A small image super-resolution model, trained from scratch.
Model: 1M parameters, activation relu, depths [12].
Training: adamw at rate 0.0036, 40000 steps, batches of 128.
Data: trained on capsule endoscopy frames (Kvasir-Capsule), 42238 training examples, 121.2 epochs.
Rows from block 7, named by matrix and row number. Each number is 50 + 15 x the weight over its row's rms, rounded and kept within 0 to 99. All counts start at 0. After the name is the row's rms in percent of the matrix's.
# conv: 3x3 conv (model.blocks.7.conv.weight, 96x96x3x3), inputs 40-47, a 3x3 kernel for each
conv.0 096:67 66 52 70 44 61 75 58 54 62 59 47 37 25 51 41 47 54 58 50 27 78 57 61 68 42 39 51 40 42 51 51 34 46 56 47 41 32 54 43 30 54 59 45 58 60 44 39 60 55 61 52 29 39 42 33 29 64 48 32 48 43 20 46 78 72 40 50 58 49 68 62
conv.1 101:55 38 54 46 37 05 45 55 61 43 36 37 39 55 43 45 63 46 62 44 28 61 74 42 59 69 45 39 60 63 62 53 59 34 75 56 52 35 44 65 43 40 56 41 23 26 56 71 54 57 44 63 46 51 64 25 77 50 40 68 44 24 58 75 76 28 39 71 22 44 50 45
conv.2 103:52 41 38 35 57 32 14 26 21 74 52 42 23 46 49 12 37 26 36 29 62 58 50 53 43 44 48 84 61 30 53 61 68 30 46 71 33 49 61 39 47 53 51 51 52 36 36 42 52 45 42 57 66 20 53 44 96 41 34 63 62 43 34 45 35 78 45 26 43 28 19 32
conv.3 100:40 37 51 58 54 32 45 47 44 36 55 47 43 47 53 32 35 36 66 55 49 46 70 54 16 53 28 44 47 62 46 53 34 66 55 11 62 42 48 59 58 58 38 58 60 58 60 29 48 59 65 32 61 61 17 34 61 29 40 56 33 69 48 55 66 79 68 59 84 54 55 92
conv.4 101:33 28 54 20 36 44 21 43 16 56 38 43 47 59 37 00 56 33 21 52 39 12 75 41 13 86 22 52 65 54 56 56 58 28 38 14 53 56 53 52 47 42 69 69 40 42 20 40 86 56 48 57 32 18 78 59 56 66 74 71 56 71 27 58 49 33 60 42 22 58 47 56
conv.5 100:79 69 71 72 58 65 80 67 70 08 28 51 39 45 37 39 54 70 96 50 49 54 54 59 46 51 76 42 63 72 43 52 56 34 51 66 38 25 44 54 41 45 62 50 28 67 58 69 45 60 68 33 45 67 42 58 70 49 32 74 50 53 68 84 71 45 86 85 31 30 27 23
conv.6 103:53 51 62 45 39 44 26 22 60 41 47 63 54 35 63 80 72 75 66 30 56 48 66 47 64 51 50 47 68 57 35 73 57 33 48 21 46 55 60 36 46 51 68 58 56 73 45 38 63 31 50 55 60 71 53 59 32 52 67 46 46 51 26 38 41 45 59 44 27 62 47 21
conv.7 096:66 83 53 65 67 74 77 69 91 63 37 46 61 35 48 34 57 62 38 27 25 30 72 34 30 39 54 47 51 59 59 64 41 53 50 53 50 42 16 52 67 46 51 74 90 30 20 32 54 55 47 41 47 48 50 50 42 44 35 40 31 41 53 37 57 55 34 49 51 52 68 78
conv.8 098:58 69 67 61 62 32 48 42 50 65 81 66 40 62 32 17 56 49 53 73 54 45 58 86 47 58 90 46 63 76 38 44 48 32 45 51 34 48 51 46 47 39 37 55 48 50 55 33 46 48 25 59 70 60 44 32 56 46 41 35 47 57 60 67 76 99 59 69 67 64 79 53
conv.9 101:56 54 47 59 45 44 27 50 53 68 48 47 55 49 52 59 48 32 36 51 46 75 70 39 54 51 62 39 54 47 61 51 47 27 32 48 38 26 25 49 33 46 41 31 42 53 36 72 58 55 53 40 34 45 29 53 67 16 66 51 44 59 55 46 19 44 49 07 23 44 36 27
conv.10 100:76 23 71 24 73 35 46 39 28 34 31 60 72 76 43 64 45 09 79 79 56 59 45 36 25 39 53 36 66 59 29 59 60 36 37 50 45 50 68 52 58 62 52 53 29 60 81 67 64 51 52 35 22 30 30 26 17 50 64 43 37 45 72 49 53 54 36 54 54 58 83 74
conv.11 102:75 51 34 46 41 30 56 57 50 33 43 34 40 40 62 55 47 63 42 18 49 18 63 45 65 53 59 58 51 30 63 50 25 49 37 58 23 65 41 19 70 28 49 83 45 77 81 83 19 58 51 47 49 58 35 41 39 47 38 77 59 56 59 51 72 31 46 64 40 24 53 28
conv.12 100:37 36 34 46 48 55 49 46 42 85 59 39 71 58 40 46 35 01 39 46 30 39 53 46 05 24 55 67 36 17 64 43 30 77 71 53 65 45 28 61 50 37 35 48 48 34 45 47 51 44 40 84 48 50 42 30 57 43 43 68 50 38 59 58 62 51 63 59 64 46 61 56
conv.13 097:38 44 29 42 28 58 36 56 57 46 34 14 62 47 49 66 57 35 36 70 64 46 58 54 38 48 39 43 75 55 67 63 37 37 52 59 76 77 62 86 95 99 62 57 94 53 63 34 41 63 41 26 33 40 63 73 69 57 64 77 41 22 58 34 42 15 61 62 49 41 66 61
conv.14 102:35 54 49 43 32 44 27 13 35 56 38 48 33 53 59 49 83 58 27 62 54 54 60 46 52 60 24 48 55 23 44 66 41 13 44 45 49 50 41 54 75 51 48 74 50 21 33 46 51 67 51 22 50 28 37 46 44 53 44 61 48 48 22 47 53 55 63 64 63 45 24 36
conv.15 102:66 54 15 49 28 40 26 28 42 46 58 48 39 37 37 37 29 48 69 52 51 57 68 68 56 39 60 64 34 65 54 46 43 71 38 51 55 57 37 65 59 32 33 35 40 45 44 65 68 51 36 45 54 44 40 48 51 68 52 73 51 53 43 49 48 61 58 59 61 57 55 33
conv.16 101:67 60 50 57 62 66 49 59 64 42 41 42 67 63 51 37 43 25 68 63 57 25 44 34 70 62 69 60 51 60 50 36 31 70 53 56 40 28 47 55 47 47 35 33 60 60 63 31 61 77 50 46 71 58 44 66 48 62 65 75 56 51 69 47 28 52 55 48 35 65 46 53
conv.17 099:09 46 57 75 37 65 56 43 36 79 57 53 53 21 53 51 33 23 50 32 27 58 52 34 64 52 51 76 49 34 64 60 55 67 26 28 63 43 52 43 39 46 45 45 53 54 48 68 47 39 58 53 46 53 39 44 46 35 26 33 43 48 49 35 34 67 55 55 61 39 69 66
conv.18 090:43 40 71 49 78 66 48 58 49 18 35 27 23 47 33 32 47 40 51 33 36 48 55 34 45 45 43 65 47 53 45 34 40 41 35 70 65 32 55 57 51 63 40 40 51 36 70 31 26 68 39 53 50 53 73 78 72 80 77 73 93 95 82 56 15 24 54 26 39 45 19 05
conv.19 094:51 29 39 46 27 63 32 34 73 60 55 40 47 55 28 27 55 62 05 59 56 49 58 38 48 62 40 59 42 31 64 59 45 53 50 46 44 20 55 69 24 41 76 28 51 33 48 73 51 47 48 54 41 39 50 66 71 56 51 52 66 46 43 50 47 44 50 23 36 56 25 49
conv.20 100:40 19 76 60 30 46 48 48 39 92 45 40 74 48 57 65 57 41 39 69 38 30 56 49 21 65 28 65 70 54 55 53 55 23 63 44 51 27 34 54 39 46 53 53 32 59 33 53 67 61 68 64 44 30 35 32 52 34 26 61 05 37 60 57 64 59 66 21 50 62 07 51
conv.21 101:54 54 23 34 56 35 59 25 43 47 44 54 44 55 56 48 44 38 54 44 45 58 66 48 57 49 42 34 27 11 58 60 57 75 54 47 51 85 78 37 73 56 50 54 28 51 66 72 41 36 57 81 62 57 74 62 53 45 59 45 70 68 54 35 51 36 28 71 66 29 50 26
conv.22 094:37 77 53 18 49 56 59 36 55 20 82 60 58 74 22 59 50 21 25 56 42 24 53 31 39 46 34 53 77 68 57 80 61 17 42 52 51 68 30 54 84 61 53 56 52 46 49 46 49 58 52 52 39 46 27 40 22 70 51 23 59 71 38 45 71 55 17 66 40 47 69 17
conv.23 092:46 46 56 64 39 52 46 39 46 44 47 40 53 56 61 62 40 52 18 60 61 57 41 63 42 33 59 46 54 58 26 61 54 52 67 40 37 42 32 45 13 07 76 70 65 42 44 43 42 45 33 65 76 51 37 63 47 34 49 63 58 61 46 76 70 50 47 40 31 35 31 53
conv.24 104:25 04 44 32 48 62 37 54 52 83 50 60 60 31 72 48 58 55 41 38 34 56 52 45 37 42 31 63 52 58 50 55 64 47 32 70 55 39 11 48 23 21 44 34 48 37 23 57 48 26 64 53 36 66 63 50 55 39 56 72 38 52 53 34 37 31 54 71 54 49 65 36
conv.25 101:60 61 50 54 44 50 76 54 57 43 51 34 58 26 15 48 39 57 55 78 43 53 70 47 59 71 49 62 68 77 40 54 55 47 19 35 61 58 50 43 37 53 46 38 56 47 37 39 46 45 40 44 42 51 63 47 27 67 49 52 57 59 31 33 26 42 41 41 49 32 43 37
conv.26 099:46 22 55 26 51 33 48 31 46 48 48 64 63 53 50 70 75 59 45 41 44 49 44 55 45 30 46 28 52 54 46 47 55 38 31 41 52 59 72 50 55 82 29 48 66 50 57 32 56 41 55 38 52 70 49 50 75 49 61 63 35 45 58 62 52 66 41 30 50 59 20 25
conv.27 103:55 34 51 45 31 08 58 35 34 17 34 15 40 55 61 18 43 60 24 43 57 13 52 45 67 81 68 58 58 82 71 51 50 81 43 63 43 52 34 51 64 43 52 61 36 53 28 37 52 47 35 34 38 50 58 53 49 42 54 71 48 64 71 65 57 41 44 41 22 43 37 23
conv.28 103:46 31 69 39 62 55 19 56 51 42 41 18 61 67 48 82 61 46 35 54 44 47 47 31 53 76 76 41 55 45 59 76 78 55 66 92 51 36 20 49 39 45 33 31 16 49 26 10 48 26 36 47 51 52 42 51 77 62 59 84 68 23 68 68 56 63 66 67 44 33 38 26
conv.29 093:81 81 70 69 43 70 64 45 50 40 40 51 48 51 59 49 44 40 63 35 34 55 54 51 46 37 40 87 28 33 67 41 71 14 51 89 40 26 40 39 30 56 49 55 53 48 75 48 54 31 35 37 33 07 28 45 56 40 52 58 45 47 58 55 66 54 40 46 63 65 58 59
conv.30 093:47 49 76 69 64 67 73 81 94 74 37 42 53 41 56 45 60 63 54 49 37 70 69 39 69 76 40 41 43 36 60 59 45 47 36 31 62 73 88 46 30 56 57 53 56 46 83 90 44 27 37 64 48 26 57 40 62 56 48 65 78 27 33 40 50 55 41 43 44 43 46 56
conv.31 103:25 59 71 47 52 59 41 57 64 77 53 37 51 49 46 33 47 38 49 56 40 41 49 43 58 64 49 47 43 79 56 63 78 43 46 49 54 67 62 56 55 47 64 55 47 36 31 78 53 15 48 19 40 59 46 40 54 42 56 48 35 19 47 39 52 46 55 76 45 39 58 31
conv.32 096:37 66 44 65 39 93 74 62 70 52 55 58 52 45 52 59 49 63 35 46 52 63 44 73 41 51 59 74 39 58 64 54 61 77 31 48 57 31 64 54 34 97 72 28 71 37 69 56 32 57 60 72 51 42 57 58 43 44 23 29 75 36 43 46 49 59 53 37 59 46 33 35
conv.33 103:32 73 56 29 32 50 45 63 73 74 42 34 35 70 58 34 52 54 79 69 47 79 63 61 25 45 37 59 51 50 54 51 48 43 44 31 07 39 45 37 31 54 36 42 49 47 55 75 96 69 72 66 44 50 70 40 42 64 40 18 42 24 41 48 55 34 53 61 60 22 45 44
conv.34 102:59 52 13 52 76 42 42 41 68 12 52 56 00 41 34 03 40 45 25 29 67 43 43 67 30 15 42 34 43 45 39 34 33 38 49 39 40 59 58 38 64 39 51 67 30 38 76 24 33 51 33 59 55 61 56 53 36 56 33 50 81 61 70 21 26 21 49 22 32 47 29 33
conv.35 104:63 58 43 57 42 35 50 48 22 37 34 28 53 60 56 49 65 34 57 57 46 52 53 43 62 44 53 67 75 45 59 87 58 40 59 75 19 30 38 33 43 40 49 49 51 47 64 52 52 61 50 58 46 54 27 61 52 31 51 66 36 51 62 16 22 09 33 39 06 47 63 45
conv.36 102:24 31 69 37 47 54 32 52 41 09 34 22 58 74 53 57 64 51 62 72 46 41 46 41 60 59 45 39 50 62 38 34 43 28 34 51 54 38 77 65 45 58 59 53 48 56 35 60 44 32 50 43 54 36 45 42 52 71 38 48 80 37 46 99 60 73 61 59 54 58 63 54
conv.37 103:65 50 12 51 76 34 49 23 44 48 61 35 42 54 35 50 37 24 42 70 57 40 60 50 46 57 49 28 38 53 51 38 43 48 62 45 30 56 28 45 58 15 25 43 29 77 81 76 46 32 26 56 58 61 48 19 28 42 49 38 48 33 72 54 57 50 53 43 28 33 37 38
conv.38 102:41 11 53 13 53 49 22 25 30 33 81 47 37 66 59 31 49 34 20 41 70 51 47 77 52 49 54 38 61 57 55 65 69 31 32 44 37 50 33 42 54 58 38 46 51 51 65 23 55 77 38 55 58 37 54 37 84 57 42 74 78 53 50 50 44 56 42 42 41 53 43 40
conv.39 103:34 47 51 55 52 71 46 39 50 63 53 62 47 68 45 57 64 36 27 57 50 56 47 51 55 24 45 87 62 49 68 62 67 34 61 33 57 56 58 43 59 52 52 54 35 39 52 44 47 59 47 44 58 35 48 35 96 25 18 69 82 47 39 36 78 83 53 79 42 45 69 22
conv.40 104:53 31 22 50 26 45 38 34 33 39 61 68 34 58 57 47 60 52 28 60 74 53 36 56 66 60 43 23 75 98 61 72 74 47 59 66 27 57 45 20 59 40 28 52 41 74 55 29 43 63 43 41 29 38 31 51 76 59 64 65 32 48 41 67 50 48 66 51 49 65 57 43
conv.41 102:57 48 61 32 28 48 59 23 41 38 43 49 68 51 33 51 46 66 60 37 46 43 41 48 37 35 47 49 52 24 50 57 67 49 60 61 51 54 67 38 19 58 62 20 39 81 88 72 47 64 62 79 57 54 52 44 44 65 56 41 69 64 49 48 41 78 57 37 60 34 45 53
conv.42 102:51 38 42 42 39 74 43 65 58 41 59 60 58 77 63 59 70 37 50 60 43 60 59 33 48 44 48 44 36 34 48 54 37 41 39 47 56 28 44 45 43 59 36 49 66 51 88 70 70 64 37 51 38 50 43 64 51 70 43 42 48 51 46 48 49 10 19 38 29 34 60 33
conv.43 094:37 56 41 29 50 40 52 17 41 44 37 48 33 63 56 61 58 29 75 59 60 40 48 62 30 36 57 81 67 70 52 64 80 30 50 30 38 21 30 29 46 52 43 66 51 49 20 43 86 51 59 44 25 39 72 61 45 52 66 50 45 58 40 31 50 66 60 46 91 63 60 67
conv.44 101:38 51 51 39 50 47 48 72 29 50 49 31 52 55 37 46 52 41 53 26 49 53 45 64 54 60 41 51 66 55 69 78 58 41 41 24 40 59 43 36 45 24 49 55 64 50 51 69 34 34 48 26 24 27 59 36 48 46 42 62 50 59 65 33 56 74 63 43 62 46 48 74
conv.45 090:83 42 60 68 48 81 47 35 34 47 62 60 58 59 58 43 60 58 40 54 53 45 37 44 33 33 47 58 52 51 48 45 53 41 45 55 52 65 47 41 48 70 36 54 74 65 52 43 65 21 59 46 29 76 75 55 50 56 45 60 54 57 63 66 51 35 43 53 53 54 60 45
conv.46 100:47 39 43 59 44 69 72 44 64 44 60 25 41 58 37 58 88 82 19 64 63 39 67 63 60 65 68 03 40 19 30 50 35 47 46 55 20 51 35 46 60 51 30 50 51 31 44 42 59 66 58 39 49 52 55 41 25 62 59 58 69 37 34 50 56 69 47 47 50 32 62 45
conv.47 103:53 51 60 25 36 61 31 14 33 41 44 55 11 48 41 25 48 17 55 63 99 54 45 58 42 45 63 75 41 27 57 48 59 39 42 41 50 67 60 56 64 61 59 49 43 46 58 46 65 49 43 78 49 37 40 38 82 36 28 45 64 46 42 64 55 45 41 47 32 48 37 44
conv.48 099:69 04 36 59 29 46 61 21 30 43 80 91 45 48 54 52 53 54 17 43 32 32 48 44 28 28 33 45 75 89 58 60 51 49 21 42 61 52 51 68 41 58 59 39 53 22 47 46 49 55 59 50 55 63 56 33 61 43 50 56 46 57 33 33 41 35 49 50 37 60 48 41
conv.49 101:21 58 40 47 60 52 49 76 69 55 37 36 50 39 57 70 63 70 59 51 29 57 65 55 57 56 43 21 28 45 38 35 34 50 56 59 56 63 22 62 47 32 46 24 37 56 62 38 39 57 57 53 55 53 79 42 54 50 54 69 43 24 49 57 60 56 63 27 49 33 31 56
conv.50 103:50 52 60 10 33 34 38 64 51 62 49 41 58 53 40 56 51 61 45 23 44 72 57 80 57 42 29 43 39 45 55 41 56 37 49 78 57 44 20 73 54 41 53 48 43 45 58 72 50 61 53 43 42 56 73 52 36 63 54 63 55 66 74 64 35 11 55 39 36 41 52 44
conv.51 100:34 40 71 26 60 42 47 27 67 57 38 15 38 48 47 43 67 46 44 56 49 30 51 26 38 55 36 44 61 31 60 49 39 68 48 40 39 51 28 41 59 41 49 65 48 61 26 45 69 41 36 71 32 45 68 26 36 50 55 36 50 48 62 50 40 75 35 49 40 29 37 38
conv.52 105:22 31 23 47 31 11 40 23 03 67 57 48 72 63 39 65 64 53 25 59 54 40 53 57 45 34 47 18 26 58 51 49 65 36 51 40 31 44 58 64 44 43 72 45 40 55 62 52 55 53 50 72 60 42 52 77 75 36 51 63 41 52 55 44 41 60 56 35 61 48 54 64
conv.53 094:54 64 29 38 71 67 66 26 54 54 68 67 40 72 49 30 62 47 49 55 48 46 51 48 35 51 26 31 51 46 28 44 40 28 37 34 47 65 60 43 58 45 68 61 65 64 49 73 38 47 57 49 43 66 51 55 40 43 59 48 19 37 32 34 49 25 35 60 28 45 57 32
conv.54 103:42 50 31 49 53 27 35 67 84 40 55 52 45 48 51 38 41 38 12 33 39 38 58 41 62 61 54 56 67 42 54 61 36 62 57 46 46 31 15 58 47 37 57 50 52 24 56 65 29 56 41 59 61 55 51 47 36 35 43 51 50 54 50 70 46 37 68 51 51 70 64 43
conv.55 099:42 51 53 52 41 41 62 48 61 47 51 62 65 55 58 59 36 27 47 40 48 54 41 54 59 49 68 34 58 58 44 36 33 88 76 72 27 55 50 65 61 30 66 69 44 59 17 31 46 21 33 62 60 57 35 35 48 64 55 62 50 50 72 42 54 61 61 73 66 44 55 28
conv.56 100:58 60 70 41 48 61 45 55 60 44 36 38 49 38 60 38 22 57 35 39 49 81 68 44 53 50 20 93 53 49 72 52 52 62 35 41 73 46 55 69 51 59 76 76 75 68 63 78 81 54 64 53 41 47 57 40 58 64 47 54 72 44 38 62 16 45 52 51 37 34 74 64
conv.57 101:59 39 64 46 11 70 17 58 47 74 50 63 50 28 40 47 34 36 36 48 56 53 58 36 61 66 49 47 65 74 39 49 34 59 53 41 37 60 28 41 42 40 33 14 17 43 57 37 21 44 28 39 40 09 68 42 20 63 55 52 71 54 35 77 59 38 67 53 56 28 38 69
conv.58 101:31 39 29 48 47 64 39 61 50 38 40 28 30 33 43 47 55 61 36 60 44 37 45 39 34 36 38 48 39 32 46 59 47 35 63 47 46 49 60 32 60 59 43 59 50 42 49 44 39 38 28 59 73 49 61 67 34 51 25 49 42 41 84 58 50 49 54 43 54 49 39 70
conv.59 093:85 81 89 74 69 89 83 80 98 17 35 12 41 47 30 37 57 39 57 52 55 62 45 57 56 46 53 75 55 47 63 47 63 63 36 46 50 56 53 39 59 53 28 56 63 29 45 64 55 46 45 55 49 31 48 47 49 69 71 63 89 90 83 35 42 23 65 57 26 33 20 27
conv.60 101:40 37 49 15 58 32 43 23 38 75 49 41 67 36 19 57 38 52 99 68 43 61 46 55 51 48 73 33 56 63 44 41 48 57 57 83 72 64 55 54 63 22 24 57 11 36 20 28 61 61 48 52 59 53 71 53 51 60 58 56 69 65 61 60 66 60 39 55 36 88 84 35
conv.61 102:27 27 48 46 42 39 43 25 69 62 55 54 57 62 60 63 68 50 41 38 64 60 44 45 38 36 59 47 65 84 43 40 83 47 54 47 47 35 31 61 68 56 59 59 53 42 32 70 53 44 34 57 41 48 60 41 61 50 57 41 50 33 45 19 34 33 57 33 36 54 27 42
conv.62 101:56 38 50 34 48 29 26 46 28 50 49 57 60 51 79 85 47 67 80 43 43 57 37 57 52 58 43 43 51 61 58 41 56 65 61 56 59 39 43 60 59 44 60 76 71 57 35 58 65 52 55 53 58 64 77 53 42 35 57 51 56 53 38 79 54 49 38 52 29 22 35 35
conv.63 094:76 69 72 66 58 66 66 60 66 53 48 31 25 36 43 45 44 65 48 49 53 00 45 89 70 48 44 63 55 56 38 48 50 52 48 41 45 50 36 30 43 35 60 75 74 29 41 48 51 46 41 35 52 39 37 43 28 41 42 59 44 48 42 33 40 25 59 49 41 81 57 37
conv.64 103:43 65 34 53 53 60 53 48 52 47 50 41 53 58 76 75 45 50 73 55 28 93 49 25 82 45 28 42 39 60 46 52 53 28 27 27 69 60 46 45 49 42 39 43 43 59 65 40 81 63 62 59 39 30 43 48 37 38 48 32 47 37 31 38 45 61 39 55 47 71 54 34
conv.65 101:45 42 39 45 70 56 38 55 60 61 50 51 50 54 56 26 34 55 54 34 23 38 38 65 39 32 84 32 22 27 94 79 36 99 72 31 33 46 44 55 44 36 58 36 32 51 42 21 62 68 46 75 50 40 70 90 99 63 75 98 68 75 95 44 55 62 41 49 45 49 49 40
conv.66 104:36 56 60 47 23 37 47 54 22 68 54 42 36 38 49 59 64 65 59 28 20 51 54 38 35 57 59 75 37 63 50 55 58 60 60 73 49 52 55 34 46 50 50 45 45 61 61 66 58 40 44 39 33 37 44 31 50 18 48 57 33 46 59 45 32 57 59 44 57 52 65 62
conv.67 097:59 41 43 51 46 36 38 84 45 33 50 43 38 43 54 58 59 61 72 41 61 66 62 44 47 69 45 25 50 74 46 55 55 69 61 45 33 47 35 44 44 52 79 55 57 61 78 32 46 65 54 55 60 67 47 47 49 28 70 67 36 42 57 79 60 38 73 80 31 41 53 33
conv.68 100:27 54 42 50 58 42 48 58 71 24 38 19 45 34 38 69 53 67 36 52 57 32 53 49 15 52 39 52 37 32 55 46 53 42 63 61 38 46 41 57 57 42 31 45 46 62 68 61 67 75 64 31 46 44 48 61 69 58 40 44 43 35 59 45 43 15 52 43 30 51 52 49
conv.69 102:57 69 80 12 66 38 42 28 36 63 61 23 30 49 42 25 65 50 34 48 60 42 63 54 20 43 44 68 55 45 54 44 54 26 44 46 45 71 43 47 56 42 60 49 40 39 55 44 36 41 31 55 42 56 28 37 60 40 46 43 35 32 35 63 48 66 74 56 61 34 41 43
conv.70 103:75 33 26 26 42 59 51 35 45 38 31 40 39 48 54 40 52 49 38 40 45 57 49 48 43 69 66 65 48 47 46 37 22 38 49 33 41 56 66 43 47 58 56 48 22 53 43 58 44 68 49 45 32 35 62 57 68 42 51 56 16 38 29 49 59 63 53 42 58 54 24 65
conv.71 102:65 59 56 65 55 57 75 78 82 54 64 46 41 46 62 67 62 53 32 55 53 60 56 39 89 77 43 70 66 39 54 63 63 56 58 54 40 62 49 57 60 56 62 65 64 27 52 36 45 71 53 54 70 54 69 80 69 31 34 40 39 41 34 69 59 22 72 56 48 46 39 62
conv.72 098:42 50 57 22 51 60 38 28 51 62 58 57 68 59 57 41 23 34 63 29 09 62 32 27 64 49 48 41 49 63 33 47 48 26 16 43 67 51 58 55 49 51 53 56 59 39 21 13 54 56 41 58 53 51 46 48 44 58 44 46 93 74 64 66 53 51 59 43 41 60 32 14
conv.73 103:45 57 38 38 84 21 23 74 50 56 70 57 30 50 32 66 73 68 60 63 56 42 58 41 73 53 42 69 51 56 51 37 37 53 43 39 46 32 25 47 57 33 07 38 54 70 36 59 39 49 65 30 40 64 76 83 71 47 60 34 37 52 42 27 40 31 52 60 61 55 39 86
conv.74 099:49 63 56 45 41 40 19 39 54 17 27 22 32 32 35 40 45 43 79 53 51 82 61 56 59 44 49 28 40 65 63 50 41 57 79 58 48 48 58 34 42 40 31 42 40 53 67 58 68 57 50 59 59 42 34 49 33 45 42 30 59 49 45 58 64 59 40 46 52 41 61 36
conv.75 099:48 46 59 52 64 55 55 42 44 23 38 44 25 44 37 58 70 65 75 47 36 48 51 37 21 31 31 63 48 68 54 47 56 37 46 56 29 31 47 43 55 59 51 65 71 55 25 35 66 41 29 37 57 44 53 48 46 27 43 34 33 41 27 43 34 31 28 51 54 35 36 37
conv.76 095:65 61 39 56 42 69 55 59 50 32 56 63 55 59 68 56 53 54 42 71 53 59 60 60 35 47 47 29 55 33 54 68 58 65 63 32 87 99 71 54 72 80 58 49 82 80 83 42 49 37 36 74 62 77 33 40 40 51 55 50 59 57 66 30 49 63 53 40 51 63 56 50
conv.77 100:47 29 53 61 01 49 63 17 63 17 45 51 47 65 57 43 76 48 36 56 39 31 39 44 48 31 43 43 60 25 80 73 48 49 65 46 30 42 46 67 66 59 31 28 28 49 75 53 56 63 63 58 44 41 51 85 68 23 59 24 45 45 47 40 73 52 61 57 50 42 39 68
conv.78 100:41 16 47 35 63 54 30 49 38 77 65 63 67 49 66 99 65 49 68 47 52 60 36 56 30 34 50 36 46 40 54 30 47 07 43 32 58 56 56 59 41 63 52 57 67 47 58 53 37 39 37 26 30 34 53 45 47 43 55 53 28 34 51 46 47 66 56 35 71 69 58 89
conv.79 101:67 51 50 65 57 47 43 63 47 53 42 55 54 47 36 43 37 14 39 53 21 42 40 36 32 60 75 38 17 02 46 39 38 77 81 58 62 43 43 57 50 37 61 62 35 46 54 66 64 56 57 78 57 34 40 49 47 42 63 64 21 59 78 58 37 47 41 26 22 56 60 47
conv.80 099:32 10 48 47 55 87 29 43 39 51 38 39 69 53 70 38 36 74 42 45 01 42 36 23 33 67 44 57 50 33 39 82 55 46 69 33 55 45 42 49 54 43 50 63 55 64 67 28 56 64 34 40 70 58 70 76 32 67 63 38 57 71 47 46 35 51 46 44 49 47 55 52
conv.81 103:60 57 51 14 35 36 38 50 46 27 43 47 51 70 50 74 48 44 52 58 53 62 66 42 78 48 47 57 39 53 52 48 43 61 68 78 21 28 56 31 12 07 36 27 07 80 63 83 28 14 19 45 54 40 54 38 78 53 58 55 47 42 70 65 18 47 38 42 48 61 43 53
conv.82 103:40 30 63 51 55 23 62 53 47 47 36 49 31 63 49 53 42 57 79 42 57 72 44 50 65 43 35 47 59 54 85 54 39 67 55 20 46 49 50 50 53 51 56 62 52 46 54 52 54 51 44 39 62 52 51 35 42 49 58 51 57 34 42 49 65 72 30 64 58 25 44 25
conv.83 100:34 54 46 53 46 48 39 56 56 53 53 41 50 40 32 54 27 52 57 42 40 61 57 43 16 68 52 68 49 47 43 45 51 49 65 78 68 74 65 66 70 72 59 46 50 65 56 50 54 59 66 40 60 37 70 46 28 49 39 15 30 41 44 51 26 46 75 58 53 80 41 16
conv.84 102:41 44 40 49 29 45 04 37 39 71 53 27 42 31 62 65 55 35 99 29 81 58 26 26 49 63 51 67 60 45 23 48 55 30 47 61 61 47 47 43 49 30 35 38 42 50 29 65 73 61 57 43 51 67 32 57 52 62 50 56 84 73 37 55 56 26 62 43 36 52 48 47
conv.85 101:50 51 53 24 73 41 86 57 33 42 54 85 43 63 63 54 50 45 51 46 36 58 46 44 68 63 37 50 61 64 34 25 73 26 50 27 49 59 51 24 48 60 30 42 39 30 69 52 67 51 70 31 50 33 65 28 57 60 42 29 47 36 48 38 20 71 62 54 50 53 61 30
conv.86 100:76 32 57 50 44 64 37 45 53 61 53 47 60 60 48 89 78 50 60 55 55 63 52 67 63 38 52 25 48 41 70 73 53 51 58 48 46 39 63 50 16 52 54 33 53 51 57 46 52 52 38 49 49 35 57 49 60 50 53 67 66 56 46 29 27 53 71 63 90 35 38 64
conv.87 104:51 74 56 59 27 25 52 45 17 52 26 51 58 28 48 35 59 66 22 54 36 44 51 47 49 29 57 48 55 35 74 72 52 50 70 72 57 45 46 55 19 39 58 49 46 44 48 62 45 49 61 65 58 69 56 64 15 53 32 21 43 42 48 56 48 30 75 39 03 69 38 00
conv.88 102:64 58 65 77 72 59 77 76 62 50 35 57 37 58 53 00 59 40 56 53 58 63 49 57 47 49 54 36 33 69 51 42 52 46 44 63 44 19 23 47 44 13 40 48 26 89 65 44 59 48 61 53 43 57 43 19 44 52 47 37 58 58 46 42 53 73 29 20 43 52 44 34
conv.89 096:62 55 66 67 52 47 71 56 62 25 59 82 26 49 59 24 37 31 53 44 60 40 49 41 56 60 86 47 80 46 42 61 52 43 53 54 64 66 68 57 80 47 42 49 36 80 62 78 52 43 48 12 50 40 44 46 60 46 65 54 30 61 40 52 40 77 59 58 55 58 49 38
conv.90 100:44 57 65 60 57 40 58 59 37 66 71 65 32 51 49 12 42 48 29 44 44 33 57 82 45 42 67 81 51 54 81 69 57 31 39 58 41 56 54 10 22 19 28 46 36 53 58 39 62 48 32 44 26 00 42 31 55 55 46 71 80 62 69 52 20 44 62 46 64 56 48 61
conv.91 101:27 25 55 35 67 16 22 41 32 49 39 40 39 53 49 42 68 69 35 48 48 46 63 59 47 47 58 30 59 65 53 43 29 52 49 50 50 36 42 45 55 45 44 67 52 55 39 67 46 38 21 65 61 49 45 51 37 37 52 39 48 23 12 40 38 57 53 65 70 50 58 56
conv.92 101:52 45 20 49 28 24 33 18 07 36 35 52 65 48 59 59 56 53 28 40 11 48 54 36 54 60 66 21 26 23 32 45 45 60 53 61 64 46 67 61 59 54 63 73 59 44 33 59 34 30 56 52 39 33 19 39 49 41 54 49 24 49 62 40 42 48 35 48 54 45 67 79
conv.93 100:65 50 53 45 59 50 56 37 22 43 49 39 45 38 39 26 40 45 43 47 34 55 53 58 64 60 53 58 53 26 44 44 43 50 63 58 35 40 40 25 14 24 35 31 40 07 51 45 52 55 58 43 68 58 20 39 37 26 58 49 36 38 42 66 54 51 54 44 62 57 53 50